Rows from block 5 of a small multi-label image tagger, named by matrix and row number. Rows with one number within an expert belong to one neuron, the router's apart. Each number is 128 + 32 x the weight over its row's rms, rounded and kept within 0 to 255. All counts start at 0. Numbers have three digits each. After the name is the row's rms in percent of the matrix's.
After each expert's rows are labels from the 100 images, of 14848, where the router gives the expert most weight on average: "patch colour" is the nearest of a few named colours to the mean colour under the peak; "responds to" is what is common among them. Only what is clearly more common there than usual is listed. The data: photos of plants, animals and fungi (iNaturalist). In brackets: how many of the 100, against the usual share in percent.
# router: router (model.blocks.5.mlp.router.weight, 16x160), inputs 0-79
# up: expert up (model.blocks.5.mlp.up, 16x160x160), inputs 0-79
# down: expert down (model.blocks.5.mlp.down, 16x160x160, transposed), outputs 0-79

# expert 2
router.2 112:139094101133158127138152121134114153147068185122143127145112084119152084091169114163130123140112080065096135150138123146153099152115158161135171152140149131138160128147147136135161104083118069158153104130123104173091142129121124149181072153
up.0 098:105092115150135129163120151169160118087132117113165112078142146130151152078141124120136153122180079116115140128164110097142103116172107166096110145120123064158153078180117162040109081112179108123130078085165153169163144113149123093144052084
down.0 099:097160199152122163161180142095118103130184109143136166142105096078175154087129131105149116129163116137130140097189157089138095172111086119087124132132090157084185098085096081091108176187138098075149124111093136093125104127152076145180191104
patch colour: pink (27 vs 10.2)
responds to: phylum Arthropoda (76 vs 30.8); class Insecta (75 vs 29.2); order Hymenoptera (35 vs 3.5); family: Apidae (29 vs 1.4)

# expert 10
router.10 109:103086167124072103080095167111106071066185093160129159105083125091143160092147090166090160140196158149203100103109139123082159095163121133072128113159133104163092175162070118069101152115150083109084128110146153093171163092077100195150180155
up.0 110:113094145019133154092114096182136120081108148107122175117108135087109128133081135147125119155138158148164138105087170151147140131165128065111134083202145102138095175124111096104039104105154069159101088122113131102116082088081150146146105200
down.0 115:175099073152112109171127139166120118151232112145110178071148085092160094105129100146065137081161119124180102130153135138102124121101122120110121135105132152175097146172124145080074132113208134106108149112110137118143098124057130099139148115
patch colour: green (88 vs 2.1)
responds to: phylum Arthropoda (67 vs 30.8); class Insecta (61 vs 29.2)

# expert 9
router.9 102:156127116135159136112107163142173147134068110112136089138111187148143164150088142091121172203074138150107147130111126152132103114092189098184061126101153190111092106076085136156127127109095151143077190131075144091088066191156168127079176152
up.0 096:151021098138176162115144230122148135126188169126159128072119140089145123145093080084108149135141089129162141145137101110126118131120081097092091133099031124110112110125096167113093083123143183151098150115133133104144081163162132118119189136
down.0 097:172139080112141096119091175189156114118137104174115156111171155120169142147080165114149100069134064089145149091161181107127097140131097148105101120170140153122064076134126091115152128116154071120161136107087122087122124141054118131105119058
patch colour: brown (83 vs 24.3)
responds to: phylum Arthropoda (65 vs 30.8); class Insecta (64 vs 29.2)

# expert 14
router.14 097:074164139179152172140118086084107124157155081175156156110078085152089176124122146073167081158114110086151106172114108123151164123190160126154130145152115091138145073158090145129085101084145109178096138098120140156124183061126088063193097087
up.0 081:114120150155132101098153189110114099119140146117076126117140187112121122188141161104172131035111128094169077095101111132135134144123122144099114216127143132106120187178163114086197125137104134147079088077128132154130167103123107110097134105
down.0 079:127084135149167098087121094112101152068114172096090059139150185123148213154079106130154146135105195146141114129115114136143085127094122117120147067092164079117092168092112130115135094166089084153123130154112121120140164187154175142142121100
patch colour: grey (93 vs 50)
responds to: class Aves (99 vs 55.1); order Anseriformes (36 vs 5.5); family: Anatidae (36 vs 5.5); order: Charadriiformes (34 vs 7.6)

# expert 13
router.13 096:105121099116101128121095102138133139160173154118101105126112084143176143106087096104092160110140117120115140061139136138125129175119076114075081116174120109154131129074198162090117102061116130099138085152148108087148071170092145144104103104
up.0 105:156117098175097148118078142116093112173151144134048079097109180127120186171117160104136183154087132136173165068118160134121070143130132106115135116120152134132103033112102148085188129150100161135113112086050184117102127150167132113114172149
down.0 107:118132069120149100124105126159068155176154136160131174200151119171081061153092151162160124139101056104117094129160139122115143136125087183129117109167060151132153142168139103140147191156156160045090114141144165130107093089162134111114081181
patch colour: cyan (75 vs 2.5)
responds to: class Aves (96 vs 55.1); phylum Chordata (96 vs 60.9); order Accipitriformes (38 vs 3.9); family: Accipitridae (34 vs 3.3)

# expert 6
router.6 097:116162093126070083107064118174143151109180097173131108095106156149119179096166104122186146124116148094186157086106132137107112108161127136118155049153141093099104101155112128109190129183168101119103136092154149171186139174095108101077190100
up.0 100:134163134115113147176104064088146110081140147121142081127091114181111167099125075101129123104143097149139192133049148169157119101090145074102093135168115115125152143107142119095131104117127158175138088119193136147135126117061166101112114126
down.0 099:188053114178163101130124173142135111214099176150090150113169115093107040142106115154110173082098129107092119128153144094129131154116153139140146172095114081115123098147150136101164144139145199120121127182095098114056130176147149135074172117
patch colour: green (25 vs 2.1)
responds to: kingdom Plantae (63 vs 7.3); phylum Tracheophyta (63 vs 7.3); class Magnoliopsida (48 vs 5.5)

# expert 4
router.4 112:127179146128141136136149107095098147127104172062062170164105154131078077148120117122156128102068165134126164169114177078113146158108127176143120154178113127116166167124149072142182166142133150107177133097063146102077112148137178130110190122
up.0 122:077136125119049132128111086115134167101110120120125167170050085131171167101198131158146171083141135162176153104108097167093115079141166173109120155160112126143150143149141132058137091084082115132108114067117116158182121120079129145102142138
down.0 120:134064118135104111157138143103086127166124106138049144126124134105103069104148173095149177108102216095120119131176101087090121141107121147120135123148098123132129123163138071136195215143098151106116123125084143143110148097142150117056173130
patch colour: yellow (53 vs 0.8); orange (44 vs 0.5)
responds to: phylum Arthropoda (95 vs 30.8); class Insecta (93 vs 29.2); order Diptera (38 vs 2.6); family: Syrphidae (36 vs 2.1)

# expert 8
router.8 097:076185141168174066169156115134091109141086151158125171180189089103133121127135129139128081107139159187092085111096172088120170101110068142093166102180104161163143171182157147111093077155135128064146096089156097144147154116144135154165079126
up.0 090:154142095067197110144120191162106112159113090120121112104156119111125138151117109125139095186166112145061109120114129177137091167175095042118081073110126086099178119161104129163144128103137153122159114127152172140074135215130118120143140138
down.0 097:096155143130111145138107139101124123135159090147169068124134147130111106123104118100136120058169098177125164113158146172122138158163123112037127158166183112145126173109140143082106091105106092127126119047155176148207182157077138069127113142
patch colour: white (86 vs 5.7)
responds to: class Aves (85 vs 55.1)