From a checkpoint of a small multi-label image tagger: depths [4, 8, 4].
Rows from block 4 of a small multi-label image tagger, named by matrix and row number. Rows with one number belong to one neuron. Each number is 128 + 24 x the weight over its row's rms, rounded and kept within 0 to 255. All counts start at 0. Numbers have three digits each. After the name is the row's rms in percent of the matrix's.
Before each neuron's rows are labels from the 100 images, of 14848, where the neuron reaches its highest value: "top examples" is what is common among them. Only what is clearly more common there than usual is listed. The data: photos of plants, animals and fungi (iNaturalist).
# fc1: MLP up (model.blocks.4.mlp.fc1.weight, 640x160), inputs 40-79
# fc2: MLP down (model.blocks.4.mlp.fc2.weight, 160x640, transposed), outputs 40-79

top examples: order Lepidoptera
fc1.41 100:109107137139139107168156130136094131090151127128134131163130157130110107120109116140124116121098143114128096099092178091
fc2.41 082:128115141130117146125127145148141077131147077149086150116122150154144145098094146117146186132167102151135105120149095116

top examples: class Aves
fc1.370 103:129173117173148131136102127152040134130112146130103130168147119142133091158146150163129109144161174149108121131135155106
fc2.370 094:092128173135122126117191141124118175101179156121166115136113138116145094119124118124126117161102102117067119095118128143

top examples: class Aves
fc1.572 113:113176122141139137116102169133121136136145127130108124146125110142136194125108155112153133144120122098133111112132105097
fc2.572 119:116134137113136138115158144091111117104125168127131094113095142097117118124140140112108116128182150125123099114094149100

top examples: order Lepidoptera
fc1.549 099:135141092109138181138198080206128159119134165163148106133091133122147126134109147141111115103119095120118164141081123143
fc2.549 087:142136169138122120112162101150133083148134129096138100120092104162094149155148089107141129116088148112151109119119079104

top examples: class Insecta; phylum Arthropoda; order Coleoptera; family: Nymphalidae
fc1.479 113:122139134126134135180109138126130116109141102098163150182170137092089122110088142140138108124094139166115164112097132131
fc2.479 101:118093148146130129127129148139139133129166090141103124140097131187158136156128060100132168118135109137146087125137112116

top examples: order Lepidoptera
fc1.437 097:098105123134125139138127139113119130136117107111105128151146120119107093129130157154152133102116132154098131191137158158
fc2.437 084:147150126146107150139156120124159180150153108127086125137094135212158156133105098125122137134113138135133103093142106097

top examples: phylum Arthropoda; class Insecta; order Lepidoptera
fc1.375 107:084111130158144151110138122147113179141146126112139113212153109170077122156124209123129138122127110180146154113129146081
fc2.375 092:113113150136129145116168055152146104173137126118121100153129112162073101125116085146161177134096121150118125151152101087

top examples: order Charadriiformes
fc1.586 113:139146122164134100117124163144119120131101153175115082112168116164148109188126126141133057106099148117131097098136108071
fc2.586 118:117149090131104131120102127080107142124130091115159156143130109160090146106131149178128108109176166130100168155149142123

top examples: class Aves
fc1.9 116:119086120116124113137168140128115144136155140115124120113118131147110145123115114126125114115138118159115105125142120144
fc2.9 138:126163112119136140138104146119150118135124130143158093130164137104143132095129111141135096118117152097157178157090117144

top examples: class Aves; phylum Chordata; order Passeriformes
fc1.515 108:129128200146094119098128103126101152109128146115130120117158173133113100102137112174160106135110158128130106167115138103
fc2.515 092:132153206162084106098129127143123144145117123105102126139104152169135123154121145121140122126120114163122111165156116115

top examples: order Lepidoptera
fc1.22 112:130122123153151134116163133097119130190140100136113131118149137148092124151135149146175126122093080138145137080097129096
fc2.22 117:136121101113126149145128145078156173131114153119114148162124144160151116100126126150105118082132142118123159136164104163

top examples: order Lepidoptera
fc1.475 107:125163098131149163131114146124131166139131118127120120179106131140122138129096154143104101126129124156098145119131142117
fc2.475 092:118088124116092138121140117159119093111188126138151095115160149141136075107132102111128155154142142121082138153131151108

top examples: phylum Chordata; class Aves; order Accipitriformes
fc1.95 111:070156114129140134146138134118093152112088155125163111142135154097126137154110121113139138105133126090139105117107139149
fc2.95 106:146131118112113105104131106140128122127116175122144147168121153089152092117077168169152128137137131170153135106119131151

top examples: class Aves
fc1.129 109:122067098093119123118189102157136142111135137167124110122104147122124123124125136118111114095153130225126112147131124145
fc2.129 117:137170132130147128130090135149150110122125098114131078114126139091112113099145120144127117098090157068151134126095103155

top examples: order Odonata
fc1.243 105:118150122107139119155140133119107126138127162097117114158142114140091097117109101146163141129105154135086121139121138140
fc2.243 106:131121128157113134130143108125108130174078113147091134136089148158133130098143110144158112147123097159096142155113138093

top examples: phylum Arthropoda; class Insecta; order Lepidoptera
fc1.596 099:128124136141129126156126129146086120105139155126150071189184141114135119106158114146110085145129123158111144131144150068
fc2.596 074:112157131148121140110154108159135139131155127123143099125124089165137163117115098125096125138133115132124151116138107096

top examples: class Insecta; order Lepidoptera
fc1.581 116:098112163126152135109101127140121170102151161104145107124138123110118119134181153130126108111113088180151141139104133149
fc2.581 121:117101150128126093158092134159141093098098103107129183123125140128114114143109179131094133089128103125137099113132162144

top examples: phylum Arthropoda; class Insecta; order Lepidoptera
fc1.294 107:110092135120139124140115104100117132138130129132127097151142158141098111115145147170133134139117065159127133154085174144
fc2.294 100:115106159095140119123113123096160129143113093094129147116148110160139175094070094114147168138172115126125139113150127140

top examples: order Lepidoptera
fc1.495 117:109107160125144122129120146118142201055140142138143112147144139127156138129135201131147082127133125157149132150136153138
fc2.495 118:121123146117114126111115138146135127107089077118112152129146119137119141113116154102119150076133067147110153120138162110

top examples: order Passeriformes
fc1.523 102:089114158121132136160172118149140152093130138154146131166155123105125122112100160119107102146113129137142113116108136134
fc2.523 073:111107136084087127116133087180138088097147127147107122123131117157136139120117130125105143073096093183161156170121135117

top examples: class Aves
fc1.385 102:126131109163138066119112152149044107114148096149136117148155132137117143177108135133141115121113140143134103100136164128
fc2.385 076:119139133135095130101138108107094135131143149145131120145133129117187087106130130134130113119113094154142127102157112142

top examples: class Aves
fc1.240 104:108137129137147131144131103127139108135094124141126128171099158103091143089166150165117145125152104141163121171072125152
fc2.240 095:174133096116133104124121102125112170104142127126121112110127124104137133114069139157103089142145117123128158122128139093

top examples: order Lepidoptera
fc1.139 109:138118115105123172112129118124110118130142161124166104114126140103118121126115097113136160140095086120119147144114167109
fc2.139 116:114114133113079120113102157162133126107123092115091113121149170152147128114139165146090111092150150118162105138139148180

top examples: order Lepidoptera
fc1.73 116:118090118096124142145152120106139157152181156163157099118136132140119129150142151119114150127085133112150152101102123104
fc2.73 121:121130151134093095118131146131121158131126174124112139120112137159159116114165151159100152132113074130113080111149131115

top examples: class Aves; order Passeriformes
fc1.395 112:126132109141111168097100082132118149151093118166137113138152161117128092089120144168086111075163152140127196155143128176
fc2.395 112:122130104145095150134159140120118151124184127151118125115120152147137150163121145102175119156148124134098109119107122129

top examples: class Aves
fc1.306 111:128131133150142151141117144092119159093082167121158107147117159143115161130100167129110130107109119141118129150114113143
fc2.306 109:164127113111117088124103100146112098108146162122155131137147127097160166139093096156138132133090135145132156144135123165

top examples: class Aves
fc1.102 105:139153115129122105111121145134080105125117144145157123152166116098115133152153135135150113085144116132164126128147142078
fc2.102 102:122113165150095124116166116089096170103165121118093136137127103094120046113143116146139103144092121167143134120153123120

top examples: class Insecta; phylum Arthropoda; order Lepidoptera
fc1.231 099:118098117132153131192131125153111150132116156171160143120146171123115123167108116124110102115123119109112149091074155147
fc2.231 085:157114147142126119131141110097148118127115094146127127149118096153148171106091067123190164151150133142140145134155116130

top examples: order Passeriformes
fc1.30 094:098141115110104134130102132174127135127113152134202126153101127078124121099112116115141122115101102106133105134104119147
fc2.30 088:128105096131096137112165105102119147087120126182083154110102109176118113122138120133119094090103102164121137175140135108

top examples: order Anseriformes; family: Anatidae
fc1.277 099:114101155138136105113134120157115111117106151138149152122129128140061124136163117149162121080139131138152110171158114132
fc2.277 088:118111149115124117121140093131166125144162141096154115127077109191137133129127092118165139158097170150060136135115107122

top examples: phylum Arthropoda; class Insecta
fc1.386 108:119160109140112090142116154191108108116145118161118100099096106142135142145118124123164139064072120134181095106110139112
fc2.386 099:135140126116127145125157123092102124127107191119166166134124107101141136158108098122178136139128136113118138107151123120

top examples: class Aves; order Passeriformes
fc1.384 105:120108161102133116114124096093137142103126191147112117139143122102102113153108122108129136115109132169093132161125125133
fc2.384 108:147143126165165183150099166108130138160116085128149114113167137170121134090107128109100079137142153115150120119128117135

top examples: class Aves
fc1.476 104:109122134118123127132125119143099115073096141143159133162152154099100134103174125126074081095156126143183113184126149154
fc2.476 093:134136157122094138125164127156119173109121116113088093155136157116163106151132157127120128143107119129157089098150124080

top examples: phylum Chordata; class Aves
fc1.317 107:078097170115117117133169126128128183073117134107158139125101136116116119157074097110107132119087104122110116160129127155
fc2.317 104:104126113118100098112163107164115074142180146122133127130151150151141156167092156121164171149118179176144117093133103132

top examples: phylum Chordata; class Aves
fc1.174 104:134160146152132115167103148098111119101103108104146122163110200137136136155110136123127110131128144132144106106094154140
fc2.174 097:133130126158102128105110122157111129126167102139126109149120061165142148135105118135123154162113134116119121108099124135

top examples: order Lepidoptera
fc1.124 118:138131111134156173137095109128118137163147107107114113138098163139080107122084094180129165142093085134113182145090134108
fc2.124 145:119088154105113120145102107158142081123107111095106142123136140139142130108088118125128138107155101151136129105115126150

top examples: class Insecta; phylum Arthropoda
fc1.67 113:093119121105138112132149114110129127119090092154155116134163159108121142108140114127127128133180166103162129110161150135
fc2.67 123:127110138103105117137163090143136074136069088139128157109124164108128108084117142119141122104164118103138138114132136155

top examples: class Insecta; phylum Arthropoda
fc1.10 103:098112151125056094129095123126066139093142173125177116155146124130117131113120125122115143101080098129132107145111139141
fc2.10 092:128110116133122130113137118109124104125142105133119145155121136183141111119110130093137143148136121162122132144110135087

top examples: class Insecta; phylum Arthropoda; order Lepidoptera; family: Nymphalidae
fc1.178 102:103123118112135118150074142128116132101159170107152035142170109115115148136136129098113113092100108156146141170112134143
fc2.178 101:125075134142092110110119131157127119089167108112118150101128162161147107099098146112115161102152118127111060110168125132

top examples: class Insecta; phylum Arthropoda; order Lepidoptera
fc1.106 113:100122134109116127127080150149125146095130112128117117121115115107140122124141175121116110136126110168164163126124142164
fc2.106 115:121109130109084140111118116206125108093142101147140086094161137146150119100120132119108113105120114110089174175141157087

top examples: order Passeriformes
fc1.403 104:132093098105086114130171146165090113132147093128160134113116141141157159140164132174164115136160095111154135125142138115
fc2.403 108:133148105168155164181082166136137145097099119142169110123176131141104138096070133115092091133148142099124134107115121146

top examples: class Aves; order Charadriiformes
fc1.45 103:095102126139148081149108143145086108105122120122139121159097115120091110171146109137124122121114096112122102104146131141
fc2.45 094:122126124159095137098102128135119139115165097148119125137159127160199123118106099141141078135131109120087158106164113091