{"train_examples": 155796, "norm_position": "pre", "parallel_block": false, "experts_per_token": 2, "patch_size": [2, 2], "beta2": 0.95, "epochs": 49.0, "final_lr_fraction": 0.1}
Rows from expert 1 of block 7, named by matrix and row number. Rows with one number belong to one neuron. Each number is 500 + 50 x the weight over its row's rms, rounded and kept within 0 to 999. All counts start at 0. Numbers have three digits each. After the name is the row's rms in percent of the matrix's.
# up: expert up (model.blocks.7.mlp.up, 16x160x160), inputs 80-159
# down: expert down (model.blocks.7.mlp.down, 16x160x160, transposed), outputs 80-159
up.118 102:567506477534506513461425470620527560497523444514604520535513453511525498552493479417524492560479468524411632439595449402539536520479515456532483531553523444520498498453599510499527523484512607412472628496522484462462494497427420565571497546
down.118 106:483457463474463520503513414467447553483515534526477575466461504482520509537458464527468546529485392564449549485461473418508496471525497484544523532558548442515531446557490532528524505552444381515579558451494390456563524548591421562551463515
up.119 094:445520557496475469547574482545512464549557429544498432470529520550525572471486455528547527514466538522384474498524480523497453618430506536426521497533481589507492519431464550631449414488524430454469566485488491519466463392483442534557488592
down.119 079:496522560534439383571484478377501513476524497513453515535552547440385493470544461538473509426384497565522477513484493476521562430487545476593497437558544455539537512490503537514524489436473466449460438541510495390464505493492421472480413568
up.120 098:455494544535445413487588535458475480642567484522464420482462450527493549481522480483629475494462412422408546490471463579558560435431541551559538484559412576539534493389456433601434547482491476614481531486504477514543507516577558525611503466
down.120 094:467549461620485457521497504464601440464464447516499553543541425465527486528519489518510460515443499475526539458517494538546515525452387512554508515510447511556568484662521552510479478435422587415455458520471569489465408458505482461472480414
up.121 111:552544523509465488490480436506407527547547540610566398516472470526431466504516468438567414477465485551518613573510455511540505542458537519474500505563387535466545509420471510449443481418498455504459501567546595552479507468528512500537500535
down.121 103:527447483477485578503494410492550455567524568532525515493582473516474484488448539595546481447470501571531595465425429621513488427475479486485465483587523483489474473501524506555434514500489416459474613523523481479581494416433433425480496493
up.122 107:559527412453454542453472435580456432509496508453472497501514561548479471510449399474474478458466532491440471551564489466507550572437516446526574493490640512564475416615514494455497444478434461530477476503495521522418557462512422551508550531
down.122 114:478505605398499554434531405501516565463540519516555584407417482567501462518537475382489515544505621488511545552529451496480504498561540543408525451467464467545498465475480519458473563429523461391449469532514472432624540557436516488453434516
up.123 106:540493400502412436438519516537445521473572410519536501407404518490467462486538438504537454517526443568490500548502479518560519524492455491557448426508528580552565447455452394377526546455476532463422495518456507417525583497508465463583559430
down.123 102:477462529494463525530579431420467579500489464519463564490533567510462488470462504505524493470457516494452505593468471460451436566509477472523500544589425434459536538546409653460488440408470481504418440479461447450471475589477437473555501439
up.124 102:445509493475581582530480420430485581510406424592485526466474565500523470429510637399505524455581560522634501466467486490483499434490521518474393458533482443482412488522466519435486453412538494471604540550546485492533486556517547459484537492
down.124 109:493491482497486501481524550528531568495459536392458413549510497406479543445500525527499556481607524453476451493536543584484523476545530363555494517515527555544510478392509500517515514558525567633465466439444476546498455546599488420538459442
up.125 099:418457539504439415505581533475455581546579475511607505490430447523446527420511530393625483515479429516433528526471452528540571516455556523514526453561509548523518431396568461457423517402471409502493520588547562478490610568498537596594539502
down.125 093:394515535539486528575571485519508466502473476508455499507528469483518563464529478526550520554465572489514554447533506507515472538506461443470430454580474533511533510597457574566486458433505525395402468474459504478521429506476472392525476452
up.126 103:528502499543514533531551476528504419508551585552455455522607475467524600579577497551531494501412515538371544418482531585458485470493514487483547463432487553450534603526472547508430434557556469463493488463460574471514498439438521526463510405
down.126 102:489469479485426542463576508524413494511469562430550595462502475523493532588525455493527449568467435526472517473554431494470543513503526608397495475456498537524463426569525497486464469428558461408525522524584546519459509403502562548476616444
up.127 098:534422499452527480474436501508561532495470466560460428479461496429445391463500488460527433489546554498584546541462516506467446505524482494484469426572412479526501543474412491422469494541476512499405522511476532593440503515501420515510447478
down.127 093:486510451479434486532453470485493465547436433519473546452616543475572596386449501604556442440510515496475457463501496582507442535571441455475452501550505514529527504481455478453565471557450395561492541456438469498494509490514470515507448539
up.128 101:577491544518524445496527501479458530508470473429487539505598569541454537507536468463478484533443579500455410576552546442417617500474572418473511490484526499490420483538470450551527482502443424577467404536497559488412509510540547523441544541
down.128 109:469493518464477547511572436549473556532508553553511515472406415578526455508458485464512503502509504502487560511518526456511436523446545553430554537564501503490499507467529525429527508484481460513552559516478448533542569621556511580550532559
up.129 108:464487465526481551498492453514639546529458538504514468507608462629535444526519596516452547465484556573472557432501562582498513513522525438512595666462461379484415437507456456529479489472405504508498536500447511455517553502534439505483495395
down.129 108:548515475589547479392490536605517388414467523432508557487539495513519437549505456518436531486568499396493541457514498387522613509515505431521502528423511564498429442450540386552509525500514509485537464556548532447508544564516568538445535503
up.130 092:527481450504545458428470451446549510486523537436467517527533458542616396376507492494477606471466464429516494515405434443533552447483466510512493470529515576463561544513564549502481528470499490459589490490580563573572491431384436517530493532
down.130 083:430484538430530463503501468562592471500511444509495463537578543425517524496453491568425445463480599511572417519472512513421428490512451488496522554520541458482519476521490548519494477589411368490487598474504399565440501463445419598461468603
up.131 095:514518487566563443496588410431421451574420449556477491573470464556455517533473436519507464537586464478514498539483516475453486487436404600367508508487439432516528510498499479547534585559551477464459494510494475502517514464548623548459528513
down.131 093:468529457515456503464566530474418577561526563415574402611498586489495560490545473567553512469508471579545519467484430594513532391472475431525583485483528466548449389574554466513461519485458396531535521530612483485514503385597505513457427515
up.132 096:584520500499562475486507552471469482629440545486563492493498514472459525539544414482564382544496399459470564460587462448458609480394453517540455436462455436525526535532516567498454526527528541487476506426585532535495424518516560555504522456
down.132 092:442594446525475513481499471354469544570454520458486519598408551397474550576453539501529508541418452467526410454471505580541591451528400464558560473458537478542412458617480492535497547464495434503565494478551501562502471495623490494501505553
up.133 106:571517485515496498479535460575485540507495450449591566509540479586478495521533505503498473631508455514466521501556435385471497463427567472521513457486657403549415463595579529554506480428468433414518480530554534479485495512474536571530504474
down.133 108:534514604456528534454500519466371576486538554444490530518493527602451511443487467489393528559460438568533550568536517396461495514565537524460564458493559441429474466504471498514537559434496444494495441542512468505569490541535473518487558556
up.134 097:555505498494545495559450444528508534497435435556511503415473529503494446519558601405511480507486545511579481442560468482526422500561488510469470481520431424484485634514447493438579524524490535484578479508495429443548515516434500405479462506
down.134 101:548483506460480516564458500516451470434477520447416473395477605441481464462521543457597523503583500451490414512481476552451465447545581457550433521551524553451450512496376483501540556583534571585597536576474523523497561588472528457563527522